{
  "arch": "convnext_v2",
  "model": "self-supervised image encoder",
  "dataset": "capsule endoscopy frames (Kvasir-Capsule)",
  "train_examples": 42238,
  "image_size": 32,
  "crop_scale_min": 0.3,
  "horizontal_flip": true,
  "color_jitter": 0.6,
  "method": "simclr",
  "isotropic": false,
  "norm": "rmsnorm",
  "hidden_act": "reglu",
  "mlp_ratio": 2,
  "dropout": 0.05,
  "inner_norm": false,
  "patch_size": [2, 2],
  "depths": [2, 5, 2],
  "widths": [96, 192, 384],
  "kernel_size": 7,
  "projector_hidden": 512,
  "projector_out": 256,
  "projector_hidden_layers": 1,
  "temperature": 0.2,
  "init": "lecun_normal",
  "residual_init": "scaled_by_depth",
  "optimizer": "soap",
  "beta2": 0.999,
  "learning_rate": 0.0017,
  "beta1": 0.95,
  "shampoo_beta": 0.95,
  "eps": 1e-08,
  "precondition_frequency": 20,
  "max_precond_dim": 512,
  "one_sided": true,
  "adamw_lr_other_params": 0.0018,
  "max_grad_norm": 5.0,
  "max_steps": 15800,
  "batch_size": 256,
  "epochs": 95.8,
  "lr_schedule": "linear",
  "final_lr_fraction": 0.1,
  "warmup_steps": 790,
  "weight_decay": 0.0,
  "adamw_weight_decay_other_params": 0
}
Rows from block 4, named by matrix and row number. Rows with one number belong to one neuron. Each number is 128 + 24 x the weight over its row's rms, rounded and kept within 0 to 255. All counts start at 0. Numbers have three digits each. After the name is the row's rms in percent of the matrix's.
# gate: MLP gate (model.blocks.4.mlp.gate.weight, 384x192), inputs 0-95
# fc1: MLP up (model.blocks.4.mlp.fc1.weight, 384x192), inputs 0-95
# fc2: MLP down (model.blocks.4.mlp.fc2.weight, 192x384, transposed), outputs 0-95
gate.267 111:137146120161092155143132096123086140097137148110117144121103108118115114093157102143119134148138132132170145130097153124096109147134134104148116146127154150111117119126142086164147131152154142113095117140166081117146148115164108111204109128104127127138139229125122154132136145162103173111
gate.268 104:124166106116181120098142099134146142105155140174128162137159127130141072118130108125173149119163125110111126122137094169136118176079155147099115115166110112114147149139148128157125083115114116118127128162129119097140098112127159096154093119132117171107105115155080096060124180135150127137
gate.269 109:139135101119105154136128115119100154135127077109135107124078139140160121139148153146143137095156094115106105136120147124102174123115137157168115151141133116130163117138108140135153140137119115072135113124105138142111112135132153075122124117103127123133159137159115138107088110132193138114
gate.270 096:155155134089129128095165087106114116138185124082115098122126139163107108142150195128117107122115129112112152133143140115132107117110094127116116129180126173140150132097113141139130105163134140151135173112152108167123208119116141132123155128120141116142153164142138132113122150120129153113
gate.271 099:132180139116159143092109122116135153113116093097134128108102115108143131134171152129110117126187120137118114116130106128115139122139121110099127114075100128131134136122146120192158119143097109139139117141093087111109085166125162157101144102077093107170159160144091140121144091104158141125
gate.272 092:103105086144099141095126123084098136138118117121150091162122150116139123134092139134158168142160148110142113155181137147154103127123150107149124056135131172095122116152140100109169135110127108169067170113104106127149092151162103123099178123083108142119123103163184145082119161122141131123
gate.273 096:112151138154129153081115145142124164149103120127122139154122172088131087103121101093124115093105156122122155150114116129117132121121162097104096165134152156091120147054151203130135143115113125122103119137087137123087125129123104095070123123127106104137115118145124144114098072131111147111
gate.274 102:138127136155136139115115142115123110126144136088107139129122104098145090156103100149162163150100111139090139117113117137111154150119134102134150136095098120145136136129135122125126131113156151107113150115152142157137130148180138143150150110130185142057119089121123148142110149108154128154
gate.275 095:169110105133141102144131146111066095104134113105133115112138116137127113143132096121138146097081118128071109106108094097131149081071166146155120142113118145115126140110121104154164149114143151083119139119171124181095144130092132089085140082139139159132122130084127113091088124113156115133
gate.276 103:134131168132053129144111173119131121147106127102128115131147114142129127153087108106113112139151106159115138122127122148141122134139140108143147117121102121178141162145141154141110125138105110120156129141138103179104136113111128110096185177145143228104116117132120135135094107135153159092
gate.277 101:155114114154137130133132101083118162116125130119100142185085121137136099119180132153134155144164119112125182161131113096095144123144107120132119093143130112114106155100139127124149190158130143174155092091128119119149125142154107126122136116111173153140146143158157133118127122166121134160
gate.278 091:115160131142138138148101112128153112116122156110114141173104079119117139170136162107171111093141137139158167191135112147126112159145141143145135122113144115155123123111147070152135092134155121155124130160143157117109190166145140110102171122123170134128174147115107049122149118129110094117
gate.279 103:185122116168159129159114097123102105139120143095095127138168139081155119165102118124135088120134132105096140132143151146109120108112126145145085127117138139118142160141107126089116135183135159185161122125148141160157074096088109116142155136143136155154117130097120117135116134114114134110
gate.280 095:120151121106089103144181116117119094120077141134114138107134100138148110178127130155113137135063121108113131149126161137145102130172177095110144132082105148149101125095169122102111140131145131157103150088143136119112110134138074157140125134102089156128155100146140122198141185135103109120
gate.281 098:123152112134166114148158154139133160119137090156150158137111110176130159136094145131130112127127127126083127152160119179126132140139084159141140071123135175117142100133104075098160130130149114113106141119098095092105103166131148133136101147141144135135185151094123155116093143146139151121
gate.282 103:168108168141164161174096116127154105167133133155116134162128078130129105148132118110145125145095126117131130140083146087157105112116157103138129165150126169119121095126165123122133120097128137093117146159165118115111112075164161092145128166085120124152161121094124131121164130153137151124
gate.283 104:114133125102145134119118134146090175079098130120078089126116108124130149109150124189120121100137143063157142119115081172148148154108116113141131115112125120113144123137131110154128101188120126119143152144156130108159158217137137118091101171101099143128138163149125134120092102159089159131
gate.284 107:116140136165149102138137175060124096106133171119126102126128084115138146119122147141079132161117144133115117157155153121129151111164134128144115143124139104122171167134126156089145123118134123115174086151107164140072109125130126130086112187136130126090108159101070088101082125156156174139
gate.285 088:133084141136100145128157123157133132090123140128113117121096123130079156132126098118120131116109125117125180152159139118084116132119122143196155095088122121107136124144093126134166159117127142091115165127144092106102154135136170122108161118086142211144140121107173075145147117094130132099
gate.286 094:091116088145124091131145086087104122135107165122158144116145114140148123110121177125081106126114138126135137134101169136134143121140124096147158133099123157122111129165083128116139128121103146132122138089126129143152135084148119152135139132141142145160113076108094163094098133129092127120
gate.287 090:184131119133122151118119128089184153152151100120119098130127156114103153143096140130117099140126109168093124174135126137092114145128148110101150101143111102143109155151117109106185136092157117130109082091142117135121138133147170103153149106142142114146106115119096158089083074161111154158
gate.288 092:114127109119142143108141151166124132079117138117156103112162121146082136156133127158070150144138152125142097076094138155088144123131147108145092161140148114132168120118094109140141156140161167130147100143132087071115155153121127146102087143104134140164111141147151166119144100074139135147
gate.290 095:122128154153145105128118115127120121094128111073121133155169161151122137164134112146162096132110085101142136130147133148096103124125147159168127111084152155136147151120137098117142100128141112126159137193089076091117110122111142103123106137172150113131104173143126100094155148106147137140
gate.291 097:150139130132103122137079151117147142155151101098147134128081129142170078153153143131159142148148150127124078144155094120113088140118102141121166124115092144149161118112138176127106109112159160132157137124143177088142151126153135135152140124134146146147165126121159120092174159135123134146
gate.292 101:173137131143165111117104131123115138102111134117139126127168123158117150114147113117122139105132165146133126106087058141143089149156140174124123149109123095130117144116122156093143088157118136127147127119058124102106122122121124136121124149099103109155145157154082147104104107118150099111
gate.293 101:171113159137144104146146158159153096163112123141139119124101128119115101115109124120125151117161163167115121114160122128154149143116139119121105152122074146148140140156088181143127154091156140083158127089120169150113143098167144088135157141131067096104156123169175152131142120097116125105
gate.294 109:088180121144155154082125096140143133137125143156107153122147139122133128204154108137135165125160103101105090166153126095127113127130124096064148120124140130090125107121108095157151126076114154109116141141135129111146117114126121116134139152112180129114117122096093145129111153122105147115
gate.295 102:109076126125091078191150109136127112108152120175148121123113115112137157103135128146146111083128125141110163099110132153124116081149118095181134109132108168107159106115125142134104143144107087102085117153131128128108157140140143136125113122109119152150143131118156098101099131126019118107
gate.296 103:145099138144129120106112139106132122113094125131129137128135123125173131172141147165129176084135160095136157161134127099087142144156131101114102075101149141113171140145159123144137130156131137115078175124121130134167123159108140146148114122124131151153088136137127146115122145149135123127
gate.297 099:136114126164115176114079139076129127086081123128122136117097154145131093093160097126108130138148129155152105126086092156095156114134160111155118118122131107113146109121123127157140141113121098089125124150125104114123106129154145133139159133138103126087124125104111145150126111105095104115
gate.298 092:153169172155145134142102185120133155141127124139140108165221101145157129114139106088113124100117134128146127115102112108126114116130119161104126150123164147090129133152098131140138143125149120062148088109125121164097126133139171086123161132131125113085106130129136150111121138143129194131
gate.299 093:154133102087144176068150152142127153124148102119100148107144136137118150130119120138088133111148155125134085125121107133113105137086102170149107180131126101105123102105095124102146113126138115188109120120119134108132130146105094120142106145126111111097138121096136133158119120117097124140
gate.300 107:137137141108068125143142099111129103122103139113140128138134134145138167136139101159099085150131107132106153127129162102096109119140100111159135137140114176136140128145176120156118123122111129169110160143113137112102141156119155117118150142113183100124167148093132104141139148139113111125
gate.301 090:061135139141129134138120099159151123128125099085140123142148115128108118145096097093085128127142144108139104106102099123123146102117124147142087129122124140124162105133148145135136100094129178145140143078133143120163121145140120121114116127163136125178141115137136116127144138075135098113
gate.302 101:110145144120130092118104146167137099100089146116114139122109168145121096120164100114147111124114107133100106119134102140171154115132180100132115146109171113135151121147142133144130170147134146132135104122113129144116089136132130119114141192119099126161136165120102113106124084166128133129
gate.303 103:116101128125151131102204127129131117148148117084118101134141115132104107104148066134119140074111122128095169137100095148115119116127091101131134103138149142144120080151095116118134136125107080129151141118142134151137152141114091120109098132095128105180115114134125157120106134092139144121
gate.304 107:110149162060120089115102119142140140127131112111112142156183124131122121091143122082136094102135133166143136142160125132091122140118148075153081125089155126087105134148123111122132160144111154112120131097135045105137112121120155053152138089119146135090135154126091147163146097139117127099
gate.305 104:135134145098096100161130151087139109135132125090079135145128113153148142167119151164122114135170078126171103131081156119124125172131132093122181127079097148160137103138099169178136123130129143091135122099168178076122107134111159143138109147172101132127141144115141151112142126135127118133
gate.306 099:104132135151146109110139093125078120130088103136103128124097096122129138107122148153128148148123189179120163104094142172121117139121127151142112126169130134121124129121112150140135150069148119143143126150163142146167139089134118131162126092131125118114143134109114140129120116109110142133
gate.307 090:115127132175083148135108127122104139117111113140115153161181132169135116123149146135107112143131113164138097114104106093105120147116165178191161128137137106085125126118132150145140127152165099101149147138129139158132085072148130105157165139115111128148171093108137125163144149120142093099
gate.308 102:121147123132124122158092135108112130132184102124147105117107083148127084110120108136162097123066140144101127169131112110101187120135150129125120083132138096174067122127126129168122164093156113133092113184143126111150136127146126185172088161091081116086142137147117160168158131136106102137
gate.309 116:163133112122148144161084075122106125147139109113170152168115118182125114105109120106153057118129133111140085088160144122123118136148122146149146088135115090141132144142144135129080134126164094119096158148101137088149135119129113157133095131140089102135158124131134128071166129123117100132
gate.311 099:157130152115099112099133160107118133157134175113097139137115148133153090168134162129117107165155147134129128136125115132126117136151169091140128141053118121142119102094117161091113144095129068118165136096150189136127122101129087151106109139160112120089157066107140102089137127131131101148
gate.312 094:136123167128148157142125097125171164084155109125115108139117140144130129115100113108143142153098126142111139097120155129130123105098118131157085106128124173124142127166172165153129126128145109117145131115150127170153131104133110137146165136151123104116088093126085099118112118135176148089
fc1.267 106:129153119104183114151111162120117096155117146176125152126176102121113164150103139103128113143159132123109102127138130120137143097136087128144151132120132147129109130147145169112151121117107107170142120138138170133126135118154099139047154142163147120130134031141137171117114130122136147096
fc1.268 098:111183154128122135153132165136120109136195145101125123124149106144132132109143153107189119129110110142103134122157154156115113127071065098070133165124147152150148121129156134120097149152129125103135134113179118117168108130134127106161119104113165091122112145114086143148120114078132110123
fc1.269 103:115129125129121152135116157118147095108119132157068147117089159080109086098124123129130139130103116117120121162123164166149083137153123091144154102087125156172147141098126124124168119132150173088141111100134152163131147091108101127110124126077125124159137105137153120119136136119110123113
fc1.270 105:115134165127104120118135144117100107142068127145160132150105137163101140125119113128107118117118143096135085140112136126127115115134123112136166135109095087120100166150133151125156125179134170119142096107113137141170125095154139140081141161095148117131134109138107147106190134115065132107
fc1.271 110:147134100135139111119084151156112107115168125095120168100125094119147136111100169107141137124145121138097149148111164177122111122130097145134141131127143144121161189115116174086110109094130144100105146134116087121142152161147100135101077159123101117103120160145158133119105111161155141153
fc1.272 108:174188109131095140108112111150108149105123101117083135109114126154107103102107120126117137147117163102140097121107136151144151104172108159142088170135116121136133158126124121088132139128154120130160133126124125140143124149104124138137134130098151145111097135115110144113115112082142091126
fc1.273 093:126125135127140152132157120167168116125112141094133129126147132177096142097132137151150100166116089144129115146153144149125153127088128096144125123147120160123118134139156089145077175138145137149146189108123119134110139142095150138100162150154090150134105146121125134118112140138108151095
fc1.274 110:105106135145137108126119132083101158112147119187105108138123142106113119099110095123140168101140137136114150174166071101118094110120113132089090104212099126143128146098076171126131130097092107143131135132135147117122133108129132103100125113098122137167161086130122154130100106165136123169
fc1.275 094:155115137109095148140117113116147139090097132149131062140094107118088151118105143129124113145136153093112149130188122170139169158123134097165148083147087124127150171153112160162117118145151105152130151087122128090109121133126124147096126176130120114134118121169138176118108145127090133134
fc1.276 101:133129146144116116135141101134147117145127115145111192148209155130162168141112115118101140080126152148172138131099083071124141131145122137096125106128147132107100114121120147120085144149114123083155141087128115104158121115118134128130144087140078130132134127131134150149115127139123145146
fc1.277 105:162124151126143139156110152112127138141123124107162125131183114102147127166111159100146102119145118092142159135120150131109152098127090138174137106165120145107125106129111137137140116108157154114144095145122148128123146125130144095148122125132107135111126100111122149125119109109166133140
fc1.278 081:126163141119144155139133139144083167087123126111125144110145125122116129109100131119141114142140120143166128159124138131138113143089120097092101109146139143127129122131181123116126123159136107115108109130101143180165154130114174117042150107102131139119131133117131105096139101105143129102
fc1.279 096:107105156116099096104140147145137107124131122120125144133196163092165103109157127113084130136145157126101107110173133135119158109130129123169126141103167114142121098135123138049151137094088148199144121169151149152118149104116136104104147116126116088089137133133160114152114129153127122167
fc1.280 103:121147118148112076127155128121150120079154176123130126113116179140103097170125110146134103097103112170139090174145099131115127098112184127104130113128173135169137111129143098121124118141082116137129116144125146144147169101111102178177122075159152109167110100113127115108142085129150134090
fc1.281 100:126143152141164171136121121142110125115147135104125085081096118194127153102149126132124131149108110104132151133134085109119090105145118158108110202147139134127062137158120125163126052115117094108114128122100136117122143076147141126101144167157137118131124139178113103151088115117133133103
fc1.282 097:117118134125125136154071115140146126154157114117134091147117129086117120133118141106124123130137147137132146145187118141126135099159139107133146094142159142151115081134117150122102145115145131145120129104124155201104123145101124143138139155132132134152123136158147135117152102150097105120
fc1.283 104:110119132144129137107170116108134096122144100110136102122109105147140139120162124168177134153171119168165143173170123120154074136156082137122144153114142136136142140121116080183084132106135162151120125116159147164136150125100108140127152069145157117138101102099091140177168165114131130121
fc1.284 109:104107129095129117142143088120107096126175106093075119056118159118153114135139114134161164114111076118147122150081085141166084159122101140095126154127107152190097144142104146119124163133138125178147145118106124109180147109146133145131108090145144163166095132146144122112154156084113117109
fc1.285 086:098112154123178120132151145146086189175145121089159123140096094142101184132113120176138099156127138099138124063102143146149132162102136132155081122125164147130153136101128141132161148117086148118172128131085112175125109140162151117164099120132107124136130135155114089148107123097138100124
fc1.286 092:133098112113105132153149098119087143126141127137179070115138101158156131126176141140067110154165128114119122114105153100165127135180131113134110177165137156163177088127143125119128114142167149124124132128140138162159146146140126159080117129134124145156072164102103118146119144162165111143
fc1.287 098:111104112147079091110144136159122157121146081121106143083140171096133156155139128077132175146136167125151088103152106129163140132111117138136105143145116098128096176096121150181099131083129123152141196156096114106159099117119140179123123113149157099118153081144154124156160116113120164121
fc1.288 098:171160116116097096102063120125126171099131143100141112118091127124129135123134155123129156125150149166097142138153123107126123113123130139132106126157096146092133125154144115138138132092147106141150136077131098124117164177103123152107114134101087178100127166170165107111124096119126153158
fc1.290 105:135134119084155167094143117169097127157130132162131118121178127156083140119144110097123121151076133081108155109135178122136139129089063128123140132143124143102099127156113128100104142140143128147128146085097097087133105116105092120127123152084127140130107127159169154060102091136136109091
fc1.291 102:113130130126094149121076167145122091119110073145084094166085122142150120134079117103125142123127162120103133164102136119126109111108166101176167092124122146106141118122137140155128126136141143118131134158149162114150134098105155131118182126096123152127165105102169130132110170128108104143
fc1.292 095:105096145113108129097152136108144104145121142097114116120133131134126130119117098113120135123132131158101129122162153154121135136107121095110148090097087137131089110136112112102172138108130153166137142126175053163123091141121133134145162174150178179121114108160126140120157131136122141101
fc1.293 101:119122150109121106147169142147081106153092135075150144134154122107107165136103137123128111105121135161126102134130108093111146120136117136160142159119114131125108134159165124146179098138151135091127089132130107121115147091155159106129112132121105128145178158158154104104130129128103127116
fc1.294 114:101146169132137176123125116157168132108109116147147141122160088136126122168156143140132121133132126095121150110100129170166133117149110113112172087119110107141127111146105096157083126079141120133076099095088088120121106125129095131134123138130133141108108127163104139120155140127118125117
fc1.295 110:095086086112131107109132137088133117120137070108175132120146102159119112093135111134114085105081072116118105108120106125118116120100150082122131124156103155132082132180151091123116118134181096150142118118118097140118161086125106108101116148153104164110122143115126110101171139113140114133
fc1.296 107:143139105147119137131134096121145124152120116143126175144137103119106182098106111119136138146146148165082137106129133129155121101157170130201129124156157142122095122091147174137125097119116102124134106128119136123124170128167105126153128127132106114173155113134078124117095120134127158088
fc1.297 100:135133172112123150136128151125145093120162136138107112109155133157132135146120115106122136119132160098146104095112154165153100117127133124125119158103127168133076130125119124095145126135086127146110112142120155112087142153073124134114103127165113134118087143140150122143118120151166095191
fc1.298 093:109112198142150190149105113153113110120115154147126133153210147170091116091111132119096134123154142116159132128098113092116107118120136173102121140168113169147144128100142123158133149167125119058117117072157160118133147141123132107157103129142135114115134101154125137133158148103138124118
fc1.299 095:155127134126157133151138130150154111173113124153117105140109110071121126096115126108100147117145125053130109140129153135115150128098095146134116130179150120109146178131127188127104131163123094181147167109139110139110111117139103134134168146116102166119090144114143126110158104152134110102
fc1.300 099:113162137119184122114172143121144165165118153146106110170127127101128081179124121139115140082110100102159169083129081112115098135097121115118134144133170130137105169129127101150126114165125137120146111101100130111083114160103162112134113137158123142135123126132117167168136126138125150163
fc1.301 095:081134127101127119141165128161093087112133100076122118092115093132121134122117102138127094096070114134123114084111166163095130127128132149116137123131131103190136144123144144154134121093131167167145095148132125128157147122154104126078108163105101119174129145126163154165098161084113123148
fc1.302 092:130159103140141151138163191096128168089141096134104120140135142161129116125169135138094125140123154112115124118116117056086109109088094142122155118095125105119142131148132133142132080171150153146135140143162114161156110122113168126125095146127140113116137132104154162130107108091120148150
fc1.303 101:154115129123114142063130124170134106128104106075118134126130130135133097106145082103101155092108134147121138154139099073166110089132101132113163148101071059145146135086104123159078079140098129135137145103135141127114120128162117144128111135144117128137177128089128126119112137132149136147
fc1.304 119:140122113122163110113125111139085119078155134123144176160199103113122138114130132142113155139125146116149083152107146124156139143111147073159083105102127140131115135137133107095129172143112120115123126083136055142103121132120121118153143126115117107127124115120165113133142136161130112164
fc1.305 105:136138136107110127101124136147121130123137112131120105121145090120132132070126132121113132119114174123155120124151174155124160122108140202148079113152109112123144119124135085064140132139132109163115114165098100187132123176162120106139132145116144096137123136116116137124124120137140112139
fc1.306 101:100114102160128074105137115146079120117124146100132115143127130092138122091130148146113136138107161170146144136095127172156124138119163129108137147136162078170114139113118117112106136054135154095134144119160144137144153088115112166200122064159125143138145101089150092138167146127113136150
fc1.307 094:130109140112124114112100072105140088112143134137117160160105133106178115115135143124131137127105075128118122111114144108148132111104153116163118123098138100143113129108146094081144124145147110185132135167133150116164128112150128120134172132144172130128128148118131115143129142110138135121
fc1.308 105:132189137145167150117143116092118114089160125104110098120134149136129120109074118126156129148138142125137084140113099091116143149139144165071145122127149127146036147097101155143090147120101130162129156155119115096150123131110123150128089143119100105111141147162145112152145132122132126111
fc1.309 106:090112110137105121123105119119144179136065105122122139146125171118109138156146120097126124152153123153083122165124151144125114105107150124196153091134078152118134133177143116124141148163139112139095096109153120117161155133156104091114170095151150116142126159110145074080165125108124143153
fc1.311 095:122112145120124103127114145137162128174104088160142158151144143151164109167113138098162133090139124105123068149111119086115135156166161105134196114100128098099139116163123163147128116102107151128127112136128143109119101129113111141144144103131122113117123107148129135132106133106150096116
fc1.312 094:147136141095161110127123106104116176103130179104117136145126157116112118146149116121095109122158123073131113111156144106145114123136139099125116085095159144146150103108139103141134118117099159137126099146123118123159123124121110126133154136155127139167151116093091136134118122096143086185
fc2.267 104:110111122139155164145099141177147135123163076115123152118163141148154156123121118097169116113124141186141158096137083133119130175132127110148144113097155134122138123104128180144112088126134108099126119105131099128105121159163096126143149117148154127122131148109160132146113142155161132105
fc2.268 101:125125105196166090125086123115109163162140126156137114119156095144133181116069162082093129152140149151095148131113105070111143121141130127159125131143114156118149137147162163171141150096135150114113140136127089143157176136132155125125143109089149108145144147100139123114102148080137130142
fc2.269 096:136146157114054152109167154139094101106146148106146088137095134124137114153119107128084126087142170127132113147123073111125113118144130089137160124167149105149130117169130092167116140124107105158123168120099147150153125090162107136101116127099145099138091138161113122172153096117111130083
fc2.270 112:142122121110077118134134080132084156116129142097110178116148140114107159154115205106115095118113141100124144122187114130089097187146142167107140114129133112142128095140103125096155130131094122123087106123081110122115134132121118159134134133141140154123117103183164133161136124096119149147
fc2.271 104:129092150159116087106147129129114097133128133136126100148084153116157118148157126081134140181117195138113158129082104116109118138152128131141085149135135087117120144134147105171163125121100132130116113165133151144152142127160143152146120105133169147119099141130129088129131134134150089103
fc2.272 093:089120117142116110063140172133118126165140112140103177139108158163126088131131136136133134131182149125162092112151141081090112148104118093130172075129102131108137122100121142121140142107125137114130140164155100173110160172128147140154146097143101133166073125099143127135117123117134136081
fc2.273 085:128082138142166123114145128141100116170153141138146138115090144127186119169124110146146152148105111124129126137127122122137117159135161137141126110126161134167147077126187169097133134124093135143165165091089091122131113083147111133114113118127138159144151097139141117160149116133162098132
fc2.274 119:125145152187163145116115134080169123116142134142139147142099109117170169071142097154154153173101145092142128130131141118193146139156143099161092152112135137112099149135160074146143142141155133118110140166140090116107115117119114104136128093126138110145139141118134102101096143103116102124
fc2.275 103:118123122148141142136118074091133090144144126174125141153107159101092151141122159143167106147102158150143086097153149155173113174138117126133136119147145164114135118179098116120158109131081097161140118111149142103126133126145138145122122139165129135107136128107158153185170109145132149177
fc2.276 096:114109179131125112144123096137132122145119133114145181145109116139123143146146116114134104127105150112117175142152122093122120143133152122152129094124099131115121065108165149141138107159145128123116169150117065117125152133125146092158090085132138143124147102149173171131090141088119106182
fc2.277 100:114106105123135163141120144106108097181143109126131146104178147140095191096153121108116128146116154125124149096121122161100130153131148100148092146101162125130122147102156139142114140126158126184106084142166110123121121104081150155157127103153122141122112158176130129148179155116137120108
fc2.278 089:172118117147171148127161114138115127122115120186148134126184158158095135121118139137078101137115135114128149131106125121121169157133100142156130143107124162118161131105174129118124128153120136158137065162135097122152135130101132115119138120103181114144173120144142117117141100089106174145
fc2.279 098:128122106120144100145164151140101140137119162098117112134127155136170124103091131140107143154132130107130156133078132118134133065107146126126078110157108076123097126143144154142138175132140150082151145132129137129156146152118090140084149120131134131117111133154107112120129115122130120103
fc2.280 103:085111114127121135113145157151123157120105164144108114162093116145115160139121109119128106079125142136111108127105172116158148123124076077064173086088121117121143170119088156128137087095123163109105077134119121123153116127097114111072120123139083115148124170100104127130126139125085139140
fc2.281 099:126172087111141134128126161139125159121113126148116184141095132129124131063115097148136113117123089136146118126103137139121142087149154155127108124131079110142083111098137164139131098142154146135114116101129135132129142130123150115131108102110121156124153110104081149123029130125166116137
fc2.282 102:144121140141140099116116122134157099106147124134140113123145126141151112120099140122163124115065127141125134125179147125157148152108138123152132154129166162142151141124203128109097127114122111159136138133137131141107142116086144064159125141148136118129178120149164148108170126099133119173
fc2.283 098:084158092082182110161122135099140128142165125117166075091116145125120068122158108137114131090134118131135113128121121174154151110160152144138142109114167147171095136153128117107135147134114103159108199155118115099154130114115126123130133078115130117150142124104114110156136087088112101138
fc2.284 097:117165140106167121109150159140105157103122162122107128096120147086123144121099023126085173127132136109142119111143095125156150102154157117139129114160126154163105142112111107121101123067116145137111138118103148135131138133126136071125094094116173107150132136101121141108109077115120129127
fc2.285 091:147139122184129157136141143151086109177053137150136143121140145102151099131124086124126102140131123168136114106109148125084109146127133127116109135166096122133128150105158144123074184117090116127126135127163134050140151138157133127105114145110130122139114123128106176066131115115091136118
fc2.286 096:135088128128160101111082107162116130095139067097120158084175070097115159104122125138129112114112147096143120140114111117095106137118125151146121132161126127128109097128153123165104137127163126120121115115135125151106164181124105085128151128124183157139133119097085120113119141129167132136
fc2.287 099:128155109129135109092108129117129155101146129121131107118116123135153098112152051121169125075165100154103121113119104144178135131123145120120137061141122104157079130146101141142065133124115160038131153112166141111109087129142136141171176163125117111087118106133148100097118104097113128120
fc2.288 092:138113139139183181109117137076115148135129124114153099174091165152112163106129141128129176176127161138130123145127126072141132093132118143141118146097097085121168127154098161118114141151122134156122070111130146046140116127099132116151115124143089111112111113120143130074091150126154093152
fc2.290 102:113126139171132151109138148131114097130180123114110105127099133114158072080119135159108114122146121125135104139142100130140128139168128115137103155118115070129139142109195092118109133114135117140124136112133136135125117153086134182106122124123135125138087146109123116113113129162128092142
fc2.291 102:116079125108131120152142121110143130138096154131132148123140127161147123153116183097135144145152143093142129143173160111126157131121119113168117142128147113098146123149150111159153127183138158095153114128093077166090140140124146164150090113125136116090099156139117148132155119093122154147
fc2.292 100:145122136126156140142121135106135102177095142108162172131176162146105156103139137148133135128128126118166149154162151101096109125126162159123150112123119141142113136148096103149172131134155128167140114119115178113116155115130172158122112156096145122120138112155158183139168142101135157169
fc2.293 095:108114134139148144160148099171122108134115121134133138130121122145126167160101172156139162098177102127121085148166123138089087142112107168099091096138119161150138172132143137130113111132101132124140120136141101102143146095129090145102140154151104127129130140142110151131154099143113127077
fc2.294 107:122134114161148140133128089096163122088143142137125098133147183100134121111158141141131099093114107108128111162113110061149136142140136102100137075129138114160120098158113113130124110107088123122131103118136124143159154126168066088155122120150169120159177078119164145141150149152107114146
fc2.295 104:120102081123131139150102141095131124151108098155133154123100177105101166139124176141098062093160098126129130138145133165143105099134118111116113124154127141214103135150130140169140090130127116162122107089100155143139114144135138125154119149123123132140118132115111083156109100139145123121
fc2.296 122:129157119122130105183139151174138114116150172105096130155141142169146108172166148145131128056082152162103128123150114116090123151119128151138122097138099120119173138116115136111091123142168189115109128142155130145098142106152149183139102158149130134133106113149112108101164103138126155116
fc2.297 102:125158089137137155116100103114126098118121129112155106156145118182097135103141104151143113129146124142123133151174137130148122133109092138121126148117166138116094178123119105137139114124159078165127140116142152132055099102131160099129127152140134049128107115126155127126118146106127162139
fc2.298 098:138123154145142110120139126124127157124132149129122101116164102145112122122118145128122119130127111110128155126136134162119160130121133183150107111153129196139133157112115176167138063149142152106147136132097097148073120152163096127085143077153150134114161100131113078173077101120122132123
fc2.299 094:085173133145146133117157123132128156171118151141150134177128131149117126092108094112148132113158122121115139143137128134156165132127117115146124113167131140140119139173111180153171134183140120103100127125096102098152199148092187120103121110145139117111186107138103127133150147112130146136
fc2.300 103:095144126096136136109109137091130098165118124135150127138123075115152111110132127091145186175166133169108103124085116103116131104111136159100105089135163157130117142121160178074121137101131118107136165126158112130163128099138143124161138127148091138162114153125090137149116164125123083090
fc2.301 086:119141119168059127098132157124133089143162109121102140162144147149130142101133102106119152157153148167079120122141147081144112159145106138141135124185100170142116142102150134110106157099107137099134092140162157151088130145085155130112155158152145173106139150102138182138131121139130115112
fc2.302 097:108098177117086108142111159148158162110143135115119136143158141137129134172096110152089108086103115140109125070114126109189129085104139140110125089140141117106125136129111161130130124131138122111115125126128152128146159106120094144163086114109091116154124124141147159139131115116111095121
fc2.303 103:115206127120082124124127127123129139153129131092074121116112130129130121136113088138131102145103153144125116147090089144130135131180185106086174113141121113104133125100146122115118159102074130097135163163153158114100101108124128135117142111116151134115152121112130163139109136121130095136
fc2.304 106:084134157122118139157133119093120136139101164116149137158147131158123113164119155138155127103191130132127140165145158147122145128139112147151092103151091191142119123173138135129143089126138135153088124124126114126148150109117171140097088109138099133133139100125102115140142112127142149139
fc2.305 103:161109111127148166096132133180167104145174061111102100118151114096124155133150134144151136140111124149151112105084111127128096117108124156135161151124181091119143134101132120145095133127142107160136106107127188130124090150126093144135163156131151124165130125115150145145143137150156096101
fc2.306 100:132126141085123147126102136176125135056140117134073134104172130146077104180134109121116126126097096143126161147142139127111123124122125113065130153170125102152124165104126136102093085136125106103138130091099179150144097150151167086121125153124083100147090094124110093091148116131153130157
fc2.307 098:124136096086119159106112132102115100146090139122112136130124159119154132146110127141089120126121115138106137139080142134120139097171111124084152168149112103162147130104100099121086187114139148136139088143115111110177128143135135125176069134109122176144102101127097115155137180131140138094
fc2.308 100:115146141126153173130115092142130140136115111114164116102160090125123132169098045133166113120100130141148149138113153154133139123116093134129120109140144167065087134170163118174135122103121099146121098105148126083148138108134113044124114128124126109113101118122107113080107126111117176127
fc2.309 099:144143107106108109140122125156150153139106113123142163152152142143163093128161149133129155121153104114111099115105106123135105137108140142157148125159118137173161093108125101149114095170114109141172137138134142095101121112147133148132098143103132106110132142112147150118201189119137114123
fc2.311 103:116128152141146111133147139073105132165130179124151136117156141152137095124121133070060115127116152104112128151142137152128161114120142145136107160117105151130117155164090167152196164145131129147146099142146121087112155085101148130085125111141117147126137109145095127130134152131084110139
fc2.312 100:126114144097163123102075117167149121142163115135142140137134128152078170118154105100119110118112128140133127128126060121134150164144124125169159156146136143112114136074141121116152110131144120164113067145123120159089133108107117092135168117081120079199186137119137148127125117132120128111